python train.py --encoder_arch="wide_resnet" --model="contrastive image-text model" --dataset="photos of plants, animals and fungi (iNaturalist)" --train_examples=155796 --image_size=64 --crop_scale_min=1 --horizontal_flip=true --translate=0.12 --tokenizer="word" --vocab_size=2724 --loss="softmax" --embed_dim=128 --encoder_norm="groupnorm" --encoder_activation="relu" --encoder_weight_standardization=false --encoder_depths=[2, 2, 2] --encoder_kernel_size=3 --encoder_stem="single" --encoder_avg_pool_shortcut=true --encoder_widths=[160, 320, 640] --text_encoder_causal=false --text_encoder_width=256 --text_encoder_layers=6 --text_encoder_norm="rmsnorm" --text_encoder_norm_position="pre" --text_encoder_activation="quick_gelu" --text_encoder_mlp_ratio=4 --text_encoder_head_dim=64 --text_encoder_fused_qkv=true --text_encoder_bias="all" --text_encoder_qk_norm=false --text_encoder_parallel_block=false --text_encoder_inner_norm=false --text_encoder_positions="sincos" --init="xavier_uniform" --residual_init="zero_last" --optimizer="soap" --beta2=0.99 --lr=0.0016 --beta1=0.95 --shampoo_beta=0.95 --eps=1e-08 --precondition_frequency=16 --max_precond_dim=1024 --one_sided=false --adamw_lr_other_params=0.0028 --grad_clip=0.5 --ema_decay=0.99 --steps=8800 --batch_size=64 --epochs=3.6 --lr_schedule="cosine" --final_lr_fraction=0.1 --warmup_steps=880 --weight_decay=0.0 --adamw_weight_decay_other_params=0.01
Rows from block 2 of the image encoder, named by matrix and row number. Each number is 500 + 50 x the weight over its row's rms, rounded and kept within 0 to 999. All counts start at 0. Numbers have three digits each. After the name is the row's rms in percent of the matrix's.
# short1: shortcut pointwise conv (encoder.blocks.2.short.1.weight, 320x160x1x1), inputs 80-159
short1.70 111:497497446469532528464445422405498589405437529518506529549558503451447579619572541600438594514560598601538532594570487604510446527522522505457475523489439496540467478444443412437456503448483508493524454510472496453528461501471457401485521482
short1.71 096:466587572556558449485479432485446563497524525472505483520469569532594442470503590485483503531581409529428590540509491386440521562439478442502523460522489599490429450537492478515463509555432568524390516534406452581437507575498440476534513557
short1.72 114:475488492467479574538469456498513553471520489540497458472509489565471460443612429601515553466573504477506501434521375426483486420570473615473372499583465507569535516468499538440534514503470533513569423598535458485471527578464448514533563409
short1.73 101:497578597402499487452562539544546469456533520526423560505499471482516472542475488473465556430490491480572447462612613464513504528467483419474544519463449500521475543542482624485397479547471499503467469482451519396463495559432555447505442377
short1.74 090:440449475478475573498481474565505513487474606547526473572463449414502545486482464449515358572550469554496435501424542498543514511468435444527527547494499394426558498503480505514456461493456512572554524507545495438527493518592617603516581427
short1.75 111:503453492518483561482429559446499542540571501508491499529462521465391527459596465511448534537480597520517587453454485441439551574422404558486537527596503498539478503446491452429511486474427452505521440543478551441462488398508436468400459433
short1.76 094:515479470485454522514581541545590540542550498493525546518432489472552467472465530440458579466458479496460517528537506499605553565454522493520554498515496532495553556485461598495497461446444619475459512569477514545467482508457554487537443555
short1.77 096:483505452476511472509559524533496490499443484544441564593526467469499528541550540456433492514406557560512532461552456503543475529473537443542548489582613528439516418486602462478558537519445466527404529459482428531486506592577585483459585606
short1.78 098:554545393510475517444469492554511519506499495570455457545368436648493491498533419474524539513502559498501497529476404578583494415462518440532529481548570529483623515503448451460527517472426571449453524473493412576456520497558561537529501481
short1.79 115:476447452495526640349475433639491516494418567501469536468486513416523525543494537546553418513510461505476539387428439435512537502475437471448414436527511439536466506431514465494585625549543473565498509516596539606495485496572480565504510581
short1.80 098:517518495542613509558565540474584509517387442443498516488538469528491478572518474475559476431559481475485473519480597602459448477472484459466491432548446461535341463426507564507527402524430572510486489539543545502512477464489446582469591487
short1.81 097:571586441513578488635544541477513516510509632575574488506560485479500521541472555555471492523486483492464549539416511582617548516445496575532491517464516570600552563554561480541545547510372507475435496433459417506525476480547457531549499613
short1.82 105:519494446567614586535553510412442446505599579468479393489451491629574444484545551458551530541538489494555506502546410454549527542533443507556530456565528535552512522482449520503584547517486511419498439491502490530534420543518521445345478511
short1.83 097:508484488541527519444471522410500471511446577485478499487496570513442503551517490494465432467554510533488495562439508554552626469538511506586443547557520526507545555422444449531513439454468498562462459468509482538517499490523574524400439440
short1.84 103:478477501465517480479527534509471525514564480561519463483566539581538415507613454592465502490526501487475503471475546452432567509495490613495485455550600537487488585473585575528447497510584550641523563573445510536525443472434508437562436505
short1.85 090:452462598483514484510599508525481527512551452615474492609381519484493530571506562453439569484470505504454573489499478464462462454499491441506444557486494440524540454449448546514502569511565407490564553566573467403470485502471385437412548458
short1.86 089:536583481563548459495436479491620458494474586478454486510496632527515460414554437536402520451527425535492515519474435509465486550541504596573580520552529519577510575508443485451494450554486582450531483519452670564502570492459475589466472434
short1.87 125:571557514523478524441528503521471527473573489490427453584498506487521518443415533500497474438498572497537580555546432557500499444425484469481486617503415454473397441576453551427497537501590449453572401538501478541564439498509471527478531457
short1.88 087:439567523544513441532579419453498520526419472566565556525617501474475518443377495583507533510531542501508525494495504452473457533550530438457547538564545426514511435496478427476459511514486564433519584512424558534602502420393464512560517513
short1.89 111:597507495481530441397522568446502525538484538539404499572506551542479560409397525447490501481542578526549514561534452563452455407458433423488500368485413415514519449502463523478455519626507457509572387532452505445456492470513448556479511450
short1.90 109:548553472555525510491576450532519464394545532501511423557531529542466566517536489516536487493484549543553548579493518539585502389434444452483462683529482485508428470536507546488480418447425468458530405510415522489477491485483483593526457460
short1.91 103:482522479622467550497570429491458502561555527523496550536504510621471541506460537545545437497501483502586518633499506493544476536529471467481532571505473468463402447578511449570492512439552397581516321536448544434485470341471470427391545482
short1.92 100:533525549535453395477579477522408444492548495536497470498463536465551607508465544476508494550526605483573474478541431494541483389518530460554482535510522377588393485479522483506551538475521460504562446500595504433440580472542585472551464511
short1.93 106:504501425559559443527467529461531479532452552521465533459526489494621556552449499415456425562487429480466526611516523592440524497436539432456580503531522577481512467499498500519453469494536521479587496568544486602490520561466545526500596482
short1.94 091:500437437646523474444530471459562485504439512509494477498595521444498419427425513530575513407422465562430526515513462520548527482502544493518520428453531501593534488585475451530458570541501536443566414486535489524480488433420543441456489527
short1.95 087:454400531418487483538581531497476556464481482482564522479474525586511479482529447526498455527477478582598585493476608425590429500539495487518542430462475531533599465490490491458481386597569513398500457578495488523490522497499538465462417543
short1.96 079:471574556530405543460623465460569532555573514474563462507554578484482574445571408514545445552397461479526458481473482518539495377569593505466505386522503523598511376455425471558429522491443436516451473529498405473462531464450561533454484583
short1.97 110:520577554514485517413485543466517523480430503392474565482531453542482534438394494508491524515545491517556437606466489509547436609534542466475522518506555500557502396493476461567428393413483457388411534497526513552500599538556496573413535504
short1.98 105:501536389535526499536626509519493464447451479555508422545419499476487536451593483501462443491423497549511414416391441522486450535530503529518460534548420558503436558521561570556454557457502495475659371510492560457495584469522515490552478537
short1.99 090:567438475533582420436436483385534515501634487635519459501454379453523566566386540507557517551506487461507489466587461503523522516442415560433489576547509574572486516461502476452423505605549509525508538525583507527473460472468504442409460543
short1.100 092:551546484522410437516537468459525479529336569511531534580451475464499527566513453592520482523470587580558476437483538462534507597561487483405489480489489424513564509496580587497579493486430581487620494512516526430492491478516487488601515443
short1.101 123:606509532477531497457562538433491496460553516505441453522489477535541483462439558449502550461537537492546535630506378482537433506450487508524428509562448459481405462465564575430506552500487424484518305570537522453490481430537481526476599528
short1.102 108:573460541460513461531475387497398510477544517507498527475628515611472454477544451459447546517561501580447472548417468531552489569518553575437461547542499471530522596601536548466540608506556457457526486435439446417447511486444480509532517482
short1.103 115:601403524499495464528508552541535507518596433496530426455437518454505513455506451484602467504476528543557478546494452506602592507502532537561442502434465514532389500505449429574509629565435557498457443501442504560488490443527534576529526552
short1.104 107:505501487483476498522556527519471550517576514468509561474536496482544576468460517560468477435488523535587510387452631436560442552480450468485471569453436534459536506488490466613541504542501549458423518564434473539528480447545513507613513594
short1.105 092:441572467472599420490525474550484496491563549497476515491441466449480536546504435536463408578465523418482602480600469519552485506511536573572573408423498423541455546487454526529440444507420554483549450515580542525562489455574464467510550527
short1.106 095:554502554565514537430446547482478533447560537476519443454554515504500491565465401519498385499493516503498399508552579525484500443478503536458532500504404479485443454517498551447541558496491497518539447467531514497491501438509460511548509463
short1.107 085:471506510592487472398525551513572421483584429572467509500572535465480564611470488509487500440488477438519518501478495481414485486496506517462506511518501583417406556496504613556472566640575482591540506424541527506543463531436428524445614471
short1.108 093:478553515497454526519494457430482473610540566542485464516413508467547443564477537473471571566603464561494474590556461477563502439439457470513486509513497474509551424446493466473478475420470554554393517482424543472497525480543461495480527488
short1.109 088:483469560518480518461526494476567557486512541502418519540524630536505462486444479465507488482532464497475533479476584512504559552497575485527496594536497457479509459494522557486521484536410499514449630528441508506567574538486469407386466475
short1.110 101:524527553453540488455574448506560529564536448497431465467482459516523523598425525514535499557474467449513497454575471570532465477462482489485468492441632522490473532525519603504466564481510432522569552487538499565502434502553447570489532446
short1.111 109:475471474541505459419573512522492499527524492560457472489463572570555438396451457445574552546559479559520484465534401480418542523510468554482441597575482402559483525476447507450409520495445480508480395518475514489489437468525583529428535412
short1.112 099:451513467413478614347482508475531519500529513492483468612466431566509510472505520538581508442518528507558487490421542470500579457480531520453467546543498529506438515550444527443561432560582533589495429410501491504471497459527511519451550372
short1.113 096:470555511573493484544552453507472443476503498444505534502491546533455493489503535431493507390480479413554443513488562536477429462490520512432474439522445605440503556532496522588421429451468524458519504422586427447555476557537557539461451528
short1.114 110:394468594381499482553505407498535468538554456502443425495543520475488598445469497537448510552498450519544389475464538509494463565566505547469491521551565397498537502464538568577479449421426537528533508445490453496520393441490467429456551429
short1.115 098:523434504565512487458518539494495494468633497537425464567416441518507549483499607489562493525516468588443480550527408420536595452540461471496519554571430586469595460534469437484482525549496541511561473602480521439450526504569471458462529472
short1.116 090:458472503510458502494448575475477474487477446460473424523411437623443463441461500572582489525530442420459535475551518500517451539503370506440451550536560536492542492557566524492552524523447526414491472460434576488509449553498452523406511469
short1.117 102:493520547459529490506478482468493537573508565558532559540451527549490535546501533569442508442535562501607524514482460542497452403408524463530563553593537609497397468511479476493519526580453435449477548533508488447481422464434577541407510549
short1.118 108:548427500518481462482497569525514554613511477572557537516528468537583448526545507429557547495532527512422506532499430428479426430484488543433470548572536465522385471532485540485456546482528473507522391546487543422467467445531428562505556502
short1.119 101:549645558468450463458453450461519522467457538463562544466481430586503568476458570474479488515562532561533443482488470433594518484584471432469528562494561437542550528508510526522572573556599563442529374522540513499480480528487526536445502537
short1.120 100:501509583425529576607519502571495424513427556425503479454578486442480507461456600497503424515501552529479506502562504525533531528531469449561506497486582546530459514514489565534454473461502474472476587447514510528618420507623492473456408476
short1.121 080:519552529546520476520547461522479500452517505415499457440549573519481504422521448514572465547489519445493600539382530554456579406591509567490525479449501501553475400559478488508521629430448514480475395584569492562444527483478554453475450588
short1.122 106:541541648599486605439474515591439526473535549467471455507507532497480563480460508466498482549470577451521544579453509525507528528619420444531447509498475455490495488398533472468499483430490486468470444542425498563490447465528562448460575504
short1.123 117:588551509536429484556469612540470475482533487493519562539624487509561554480552594505406455486409443523509441522503435484526539543531535533468552452484534517472517565549525453496480494453498558573470450510480452581494420500441515533503518416
short1.124 087:554471446479479477477460569456517556571549499498511508463539501530470535544407509506480433375482495535616434480608513519533587553514460514528457499583427500439475449548523482484432461412443601421504542520538467577561461448437453510594382515
short1.125 089:447474425508482471469554434514500426552570471526529588518517518579558594545535509511460434424404464415617622529529573404543533435466508494529452574417493561488455530506479463487485447450551436496490521499455432542547490444448502553450426472
short1.126 093:494531445553463559528507520438547445522504491492511543547421497553549369606392549539516476579501550479546501445477512501411485500502485479399477511495402453493490438487457504563543496513469557593540403488418525484479433578465448495543468503
short1.127 084:509563453440496517449489496556483479531401511460503518587481534479480402514504454568488497503463427485503549468505519535434435500471494428573456527549452588578453428540586517480521602501465490583492570429463495540399418584474506604529510480
short1.128 107:432554487468483478456552539532539538490499493575424478551567417495474534486565541416555539456474547447413547491536504479578494470473580560391438358536524572444521564552510575488449433490555496508536486528461548411485499588514452451540516436
short1.129 106:511454511531559470477522454482485464360504480573598461443587540458506454434513555428481465469496454554485566464515542509560544480500568541498425470459448487451446504488507510455650467471574389455526522475439388538534531554507479549443537459
short1.130 092:498514439517499542545553443549564423524409558553463482579529417511462545541564451492512448483485455396478532456525616568517540461547587465488507528500460590521480510466525555516470455466509421384543489458501432448498478539524423561494509462
short1.131 094:485533483487543495457556428490465416470486484517478481515489446505529528553564504499480511499500578524564540482496489486425494467501436540407410431493600526581443427567530531521595557396496488497440526460515496451467454504561519413497493446
short1.132 079:648509528505642543485444514477498558547460442530576433611532465355499492549438461447571448497592512397383569476454443468544384514474508505487516512512475424599533446435535516511558579451463469471564453486514540432468493477510558427535610550
short1.133 106:499484503539449467534499495503447416559443446565507546474594553536428488518487488524439479560487470447576510544466400470480531454427460397518482556446512547496474506516501397445586516539506381527484479398540494614512504511510503542498512559
short1.134 089:572489412577513550509497492497530401438489470498511454448480429471520573401588460496428534551533429547493524569494472436602533433495472525424450553562480494452430566551535543479471498438447400524466504490516545489444501467448569439386504461
short1.135 094:422501522433623576579479371516472550471433513487477481511518565579467573535516433542574483475565505471568451588572492489491502461476581531383512493617483456493425522533538467546525456425482493511549451566429483478476602479492556463510487478
short1.136 113:462518502458520487477552522488444431549563469557493533456638545540438513526515546533475505487499549468476589530416470485479510604487444499485533441424528552617431465446535430555371449420539525497497517529465469453468471508487402550543523464
short1.137 124:560471615473479478523475464441479614542544569517423418596514459552558522529520412487503436524499470443464515507455532469410489574530444466439473499462532510476478513420503446576447527539555511445495558579498500498509450545490551517500526564
short1.138 107:431493441467579492531548578496568482558445534500558495550508447516505547593489507493585554505539488494435526453490530463496424520474560578493376491554545601485470435512447620529501535455523593434490603532586491398463460412518458548472520501
short1.139 116:428483447580490525520494455485481563472465444460503478389536453451554549515513480469484488471485444522536535450576515450522530494561462439623499531561571568469417442484559664487553519473582425493523531499483459486487459464448410503510492565
short1.140 094:447480685471452510572512501519588460448515520496462482548538566491465569454503538500477522482533491430546449529474540484617551463493413466418418510473355528514456532426416599449614517526481468476474519479434422437525498436484471543496522435
short1.141 082:483466554507433485521515493419445540607521450412486487589559571549509513503549462520472416463466505471570554452435525512533415542502574475493522562461581431470454503525524440474451514474413452510445458481505523418448474432454466612509505592
short1.142 091:567472594536438460515506494363456516531587459427594517485579445500470505579483450493464571521464393523452450570479506577535510511534520537470507527432500412514479508497427491513485402465564443497545528504482488470567489523518453512506515490
short1.143 127:442483443526481572406398496480541501514534563593555504506530459498475538517513542631486546440521447429523499451443505473539512575495522485524432431552512496506535448538469491494455442475537550454472533551403463579430526459489442526471512486
short1.144 105:552469473511492522451511467448482505427585546399466492499334507546451438425551481624498513518594544489570525426459483602547613471538519478532545463490514495566502554558568543510549498525465488492456419409510494581462564479501551468554471532
short1.145 102:500527616492528603432620483539475483487453436493610466571465543468478499534545467537501528573520556496540488503514440499473528535494559486515477473479492494559489528423505531497412442570484462522474530528516615533500535431520464508492512501
short1.146 084:465553551583612515592501495516473587425566558445433535452474490469514474455477506464446485486492489573532526519491466547517561535509596463522501566503511471561465413525512491490611499419501514489466409450495463460482535408552523467429423465
short1.147 106:530487580480401413513544475472456471502515520473504483450516477517543528531478475527522554493463580448494504426512573530574546452498554612427536487564453495438558465484528559371514566537535422402541563550507552502523463476421491558592502540
short1.148 101:484547496531518478538490528538491478472579477430504513538435547577494437475498450506523591441494605519543453487481548603533497489564605458544538534397472502538507434431436457472521446541511414560486482484517599480439533393493598386455472482
short1.149 092:458450578488574501515496505561542517511498373535565498463585524453469498418512518400493477491467502562463492499428483528531473519487524480531475501541490444560559556519575409516506588541389552621564481366534526574540523532556483481430525470
short1.150 094:486509488485550581450514506548432516509507588446505454497422568444489386485491558572468547488531486553495489600504527419499552460527473527455556491376511506539488535560467497508522439497512536505601492427495522465453440488443505468462430481
short1.151 085:510464541546493506545612475580487536445422457523551532440563460486464563521413560462478508488603407513503515482560478489482550496493469542541512588551522470563409477513588558439521503454492518508451500501530571496453462543500550486474425541
short1.152 106:408456501500510587426485498480505408548563470515481394604481443517564518555520465517481472474473509528405439524478467399430515515493512533579476455490483553542479474388485508571436520519470491559575468465512508454517473450607453535466479551
short1.153 095:513482438455599584495578595512569533481598477405450439466543500384468400485541540549504484529505530520480437513502480473520554517540509454477501536489506567495451509429608394468627462501433404515506487520492440585492531506473508447488492458
short1.154 113:478570443526421525563522507470455493462607461542542519411494530531517485496535525481407502514518494518516488458436576517587506501544496454508619494451413470490536489547515498566520488508535445543437475564483430504473492561546509535387506438
short1.155 108:471501506474482593480509441573474525472595469526527429409442500601567487572495492504487552418406430539484470543506415546553467582574573413478459366501542484548431467416500462466489474541603485563479555487522542485544520532598519497385452531
short1.156 108:563498534625460512463518498497479517488515464473557464462504460548511443487515452536556428517496484506519492444552432572421486487641506464456491550408545471419439425432512502529497483429470502575505311550518490488480469480496442477447553507
short1.157 099:520449509478594522591563520457514436480541491509541403534533465460529487503486560649503379517427369423514589491515544451483494461461472512602507493455542491589547479341514494481462476470520496552519420478492549514447506424394462546541562411
short1.158 087:441565471438515502509480470568523445521563482610453496525427460448575471541548447431487522555554522559563477520483404571527468522525504470515549546577518575459472498568519449607470539513415571443576449445492508467527503374473416447495412523
short1.159 092:572514499504482567417522437431436581468430459503447497453523513532476469429507415491489548535549507534528499491474437469410481510526572545430511409485499553567547536460455456466533448453493573532444448496529486590465537514411506464620443537
short1.160 090:501491517525486525426455492457516542488514481562546451512535488536486540426485534492547427552514485528592444516533580529523460564535602516504521551432543604543557520491544634499580527514379524497606542488512578480420531512541492557508490480
short1.161 087:483490509531515546531610479534533464481483499390553504511453480465370474575454445476573570571469456525495494512444503517544460476520567441622532502533461584591412502512517476501541562460461528550487578460467451438442574531599484533502510473
short1.162 088:486487458502571516521554499541573535581509464513604494576539541505469460443474506571479485531446500469560427518632570447571497527546527414547598552522480529485531517526456475451460462528619526475447617516604513537497511417436502489471461573
short1.163 090:495541425444535507544568494474415485466501530540525522554507526453468534429430490549397516498481531549531514554436541500484414460401460479570478420539524500506400489471589595542467565445608651485426413402468513508499542579449404501469492448
short1.164 108:472474457487543457517563574421471526545496580547471503454548542487466436516485549467505438592527507542478465471454649491511446556440492615470497477536422489587461484604566556463455505472481396465587478522568595494461508495597438530472506527
short1.165 086:466493432459452483426467476470518481548461525479453583493556438572549468485482535576463451420455572532458558512511445557612432432475589587517484575439439556465642604545465575499496515490511464505499565527458483470556536550601563498474482494
short1.166 094:501466472455513461490536486536396507465503487574472603463516468386570501429587508474467472578502600535502522567511568463453432456463522473545504394492385456475465512503502493516493514473439456550497548567456477488477574564552477506586532589
short1.167 103:502565555535509488492479540534556589470558589491458375437397567535443554533528448487507478444462524627571449460483535506500415511481583619484461555580531517534543546547479379508497490519556505518571536472614532560496503524490450497583512490
short1.168 101:570477464524547565519552425432423489342571554592509563432591462569546466386574597505504568554592493540560544591448522523465431525524489494453512470487474531433512507505439564515485515462542547505482509540567578510527479505528550544562441547
short1.169 103:521501550543531566516575537453461467527492498401629565469482476524506547531483464472495497430522590479523412512497522500472455441367540533511594424459423481533575495467511440489481488457517488467513550483522490468537555510478447539603423571
short1.170 094:492527514508515469499554525518491455550527478559481536500512513590463548445525520480533502498450473471487521508507434439475492460442471513482522473533432531554534432559484426439432454528365527341463476459408464521550477450514442531486493552
short1.171 091:472492485405523568462502434541418496536431520464559426493373425484403505548480521652559497460521420453534588532532504525429501541564506561464563499528602515519527500552525444496503433453518575474490465450532591491498493536353489384416499487
short1.172 077:491467461575481423524529481471547512521428579402493500520597455543516441560515474509452455564471461471499487434545493543473448445520517503571581433481525437526543475508530527552547497466543536440407408482553501552487579534531515492479394501
short1.173 089:455490445498504480480568494507401453532560578470563515468515482532547394528438548532477452545519449536426513551488600623611471412520544504529467541596585547451546531423453498519561537526511444558510467547388479527498533573455521459538507542
short1.174 104:474534519476433546432462505483461541560524556523463486438387535614518454496570553499538427515572535542568459482462557517468470499408512572592464556570523536550511474519530507538432441554505546533634519452547688487542545540512478511533508470
short1.175 112:582485549478539591473473525445535559545571419571499532458496452586540484534463502418509431547496579471494428500529567549502471479435612415530500560574576598625496517574489504470468571516378541573584551535507566530570488531513581535489497480
short1.176 094:486532494599520518561497408575515485488462606486518504428656517434462459442473456520517438553525531490421489469466537498470457532504425508458467595488495504478454517519461416580504565486540511589535380575512502463407503455520517613463595444
short1.177 112:468475476559482475465473545527498476565513473526513471436501368566522540592540525508576551432506475496521528587488570521500498421521518488515464457523511560538407561584520539480558581571475552414462439466476541421500502552570545483485570492
short1.178 090:440437432481471523475550529522534478526503479462514464507566527603491506452541422438382501455419501546558453533545391474469540405432518412516445512563577513477481540509537483472461510565428473568602523510518475545487436559524493479458569481
short1.179 106:575618527601576531525467488449444546433416595463536516435597467599465498561522526516515427454453417495445397537511496482500441578504542507556505606499519513477559472514573409544508487503571504447618546479566578509547457502511455531550561405
short1.180 090:451510480501558563455452498477421565531508440493538469519537508493496559511540550378493492529514470569436448507458460485513526409453402491447610441425577458509448534508559450516446502582489527552573411511517583462539537556406448513507475483
short1.181 123:370523479522545511541539498475533561461538500438445435480585461552572426504492524543472480446464532472567437559436603590466463541459480427498448545480551559510497562548516507538538426381531469608535405469555514575521504523485497529522449438
short1.182 106:419441488459481517543499488525512509409522488480508488455480557557534444499500511557450549484543563533517484522496589440444442502528475525520600501513510423494534533498548545463533493580505544435597449473600548556497518509485458403541466585
short1.183 093:524466542471552491511565508503419510591570508598551509392496436411470487518530550538455534491500544545441491593549494469459419527420513565503454517607517475486495549444464402435449507536490520528507409444460522580425550504446536534416513432
short1.184 084:545510478509528536512543568441521496560554537526521523415549559562547510517565621538465491429571412581555527547535531538487525513525524505501422469564488458474517482537468474429606470436560446450596530559520564492541554509576573537429543486
short1.185 099:541459393494443493470590459490509516419490519526491492397517518419580476535528597568451419448439455624545631498482489539516471484544495527510470462435515499513507467583464498538446560438532539537538552486498543449496574430486456564478467559
short1.186 086:513564559526488490633539545550451569513519499483413472465490481511468504585470484451507460498417499469467506535448579515481500539510563540566494614445506415548426543550634455631518495438541409506481458472536513516495557562517460516456521487
short1.187 082:419561499544535464439525550470601498465391538571480464473562473532521561458465570484534488463435543556347447518400511484447402518540648512536484391552457555475473497466500535557467480397452566563535466533476473500495551410563598464493433475
short1.188 121:467456542495488512595478492502565510491468486549597440568574411561627505477509453522555496411444504485450585460575406472465425516414530544511486500552484580553531422539409499558480545451485624504528443512525529475527520533375512387541471528
short1.189 088:540512435553442447478412537477601623422593512479532523513495499486552460449556532470542453529525456530538530567549545486591448493563608487489495497537464520432418503534488505546403555509458516531495443578559424493544521490469506520535467428
short1.190 104:501455443445503544414546487532609493454471464626509492468524466554538464383535606435532581497454521520422453548547525600582478485436483383509517490497468494475484520498414477460418499521439492509488592479500465499550500479533517503400474555
short1.191 095:470498484447528365541562518478554549467601572488495542450480522534586520591507577427518486530508364522467505421505556558527485420489522513407533519458509503428422506362482552556455573467464512473419522491451442479529528460571505558501435502
short1.192 136:526514473483534534497446554453510486575526520401541533443521512537489494551485552543438461500483492576529510575470515541467473540509571626490539599641517517438508589574472505528499476494531457513589468528563587444526528484539528528578547496
short1.193 103:513603533539509559515543388470460417469581541485487571494511497528572519511520513518573508499455584477598567548462588582517472515522591525556526564559487590497531503572536473557538518515506460528526509494614540478484479510548517544610548523
short1.194 086:516404527541510608555495491479502505511542475526545479462608550587506468576478616528511456541550560539516504569505495401510492467423486532506482437446525464449465445483487485571400538510518587589418580505454594431520551439463495566477568527
short1.195 078:419548639601511463537463454514559548451489499546595565429553506569498460514488499452479511492421468532453488495568478427535492521453543595499547400548514489485520482466509525486507433440535469518397421611499435448484480511516492522491473500
short1.196 116:490538476503502597509464543464523522485570592488480510512512461621538536552461460461504547540487527503554538533525472526469452597549557508520408617533489522552563543437495425509600457500482465550495453459455538533483458498473484517550500514
short1.197 092:469518448537525599437476563490508458498572589541481490545490426513533495480445553536530433436501572465471471434538520508466482491503558508486457543605426521455512494482464467433481521536575480620584508538498436475506496523546476580507476378
short1.198 086:465473578506509561527498431498563544475522492546550489354486490529419460596498477421499565579423427526495462504430545412530443471565411558470577488473514488435454522489508457508501531450449537495528501506428412437477426510452518571425491508
short1.199 119:510566537490553529463463561510535473558524543471515497447450469604439530526502492467517476519463488618539435558467536628548562535547516539555530541568450532525490526605526566524516495559515386465567554530611614489494537539497474492517497504
short1.200 088:488564483625518484556436523558479503542553491426559513593526596490572555631563453510449518498534512528574475514447511487480507509525577649515544613486522549608445534488496412491543473508544547514436501558414563501448558500550454528483508503
short1.201 108:473557565537468556469475530456529426551556447493404564472492517497521490469594474447485522444534578552509493502516537565445454411560430366504581563414477437516526405441444519538419462540505553469537435494595521466535430433519521522495410545
short1.202 107:484438569447411550559591521501445428554474427421511523420493527401477451525508536483485478463489517491479517487422446421411462544444514485480512417533438502526460482524570544464423489446481477436472400455542561526536500548534487460401477642
short1.203 087:453578505523639526524458487589463559550470496455441468536431514435539446498556560546535509563565550463571512557535457521562463531541505565452565484560451583487539550493427516481534411600417445447565467503423434534530550542519500461454496568
short1.204 129:524455531540441554455430505614530529512524520463437482463504525479528446544582460497425398437487564505529425458564463510516472479549526417508523570431508444545481485503448514452456506524558490517574488509537586629538461488559559401503444503
short1.205 084:527468433457469516579533498535489512463540565445498490426522486497485545484428609493508511518510479534517509539433476447535468439507532465583490560503474467495471612584559418464534503583577519560540578436480544455423426632483510450549510559
short1.206 094:463475512567531475593527445515489394464482644450552453583540489598464503455550486547470513457408506470477514471519519458472495433412464535511564453414518464488577553397466517493500505455482584529470542366559498464538499607422544460546495570
short1.207 100:537534584561550439493501455512515566588505484558466505507473484565557469487482504557473454447496579457455476427533498498532473438414492475507449506471482562512456483449480496507418438501503451544510454525501482378544526566490524589463514440
short1.208 097:565429596569586551458489487495434516492465529496427372419472429454542440501490530510617475503511495505424449441553493564525462480545398454513543506560544528550468507505581523557497510457512468592579528503503486447505548484457530479457486457
short1.209 096:534477505609469441439548511594567534554569437469538537545577507489565520544492583404522513554462509477423551488447432443476494447534530475484505517493532542548501478543491502467495581581542399546600451498467526426573539491582477506426541499
short1.210 106:485473497424644488578546454524493561460480467548508471536505543549519473510496436452441547459563503446528557481493491508573435510519522442490551553580509542550429637498409482484508397488552424458521481488476488531615552475531537456518416491
short1.211 090:507488459599482531486458536440538548478623521495459501422505534663474460635541490465474412540543538557523430554560439441460446443508543557512517467552504560534509525390489604542547539535466464608534515466477507546532574432503531541537537475
short1.212 102:475544560587458527580564429460491451490460491504569453491495577483445473540562540555480504560545587466431486495480463513475411488502427469557561559378439495554471496589521442420496514594431461443490515473566462514495474573539525401422560449
short1.213 087:549537496575475507410421565543560538469459449465558504522501502483471408462573552473434536488555582485421462497494464542536461513507613489510450480485522521526515512535451460444493493521478435588494455474509478521427528529450514372472537498
short1.214 090:469506427538428506483491488566534457588494499521491389434551612521516441479519418495519496477526482548525437468490470493495469560456472401535615570479469548484544521532436445639547531454485504384500434582448514538443485458474553431542492435
short1.215 106:471446516458496586510466551592507512509556504504416487504451447498429498523500451421476523493556610510543510513489502521515574565538468494414530554443426395508426544539534473488433475568597525459479495502466538599425411523528517459501420456
short1.216 141:528481505566443507501483481528424526594504585511477525553482536547464559495468505477476527489469518489478476440508580523537499476538419411555399460543408390296520515534463513491511469582535586367482527533472526535561440491506499582579455549
short1.217 099:506416539590481539480457598519518530485527534515554507513466541431559502593546435530499527549441581463435525412474464510483581506464578550460562519416479441566445534477472419602564464436514563547462455516565465430506433474505565496487556522
short1.218 105:405514543455475527462604468459490568557588459536516577495491555589451474467433464492547512513381491578473469553541472491526457394368408509486541408490567568474553530425566556560433465462449530591426521508512436484510531487506533601500465466
short1.219 106:515458515493556439540529445498512450569571446556442545528443411575551527558499472540507589443478519524478532561442550475569492485485452508489538389446470541502501394549499574424507463502559495428461619523441477510530436478555427472544527550
short1.220 102:494516537499491562465524540530472462525399435467554517432490499578498549542448511512451577518456483464426541518439536476563467522584548587460408570483484551585549575435563490492529520474472519477451440478561505474469497598497439517482498437
short1.221 111:495576476493424521493612491466465475617499437558613430598485483531522476558436425573482456532489420598446446561558486471492537490481519419527536370502535492544470429456536544386416466545535469448444487450503503485503513444507414585530588560
short1.222 090:551420445553457552505500512499549512571531516546566471498454493444546473441578441488480555497500578506497487531390530563522520390416429434512549500492449512486424538563502515516474555576522490518524456541478448501528631476560552426426504442
short1.223 118:478636490504516466516458456537584470501536488451445494521472483496604528486434527548555541454541490457475518555517392530435510497503563518474528564444584493661503511561518473460485556542486423488575506556541512449461571519514582514419560488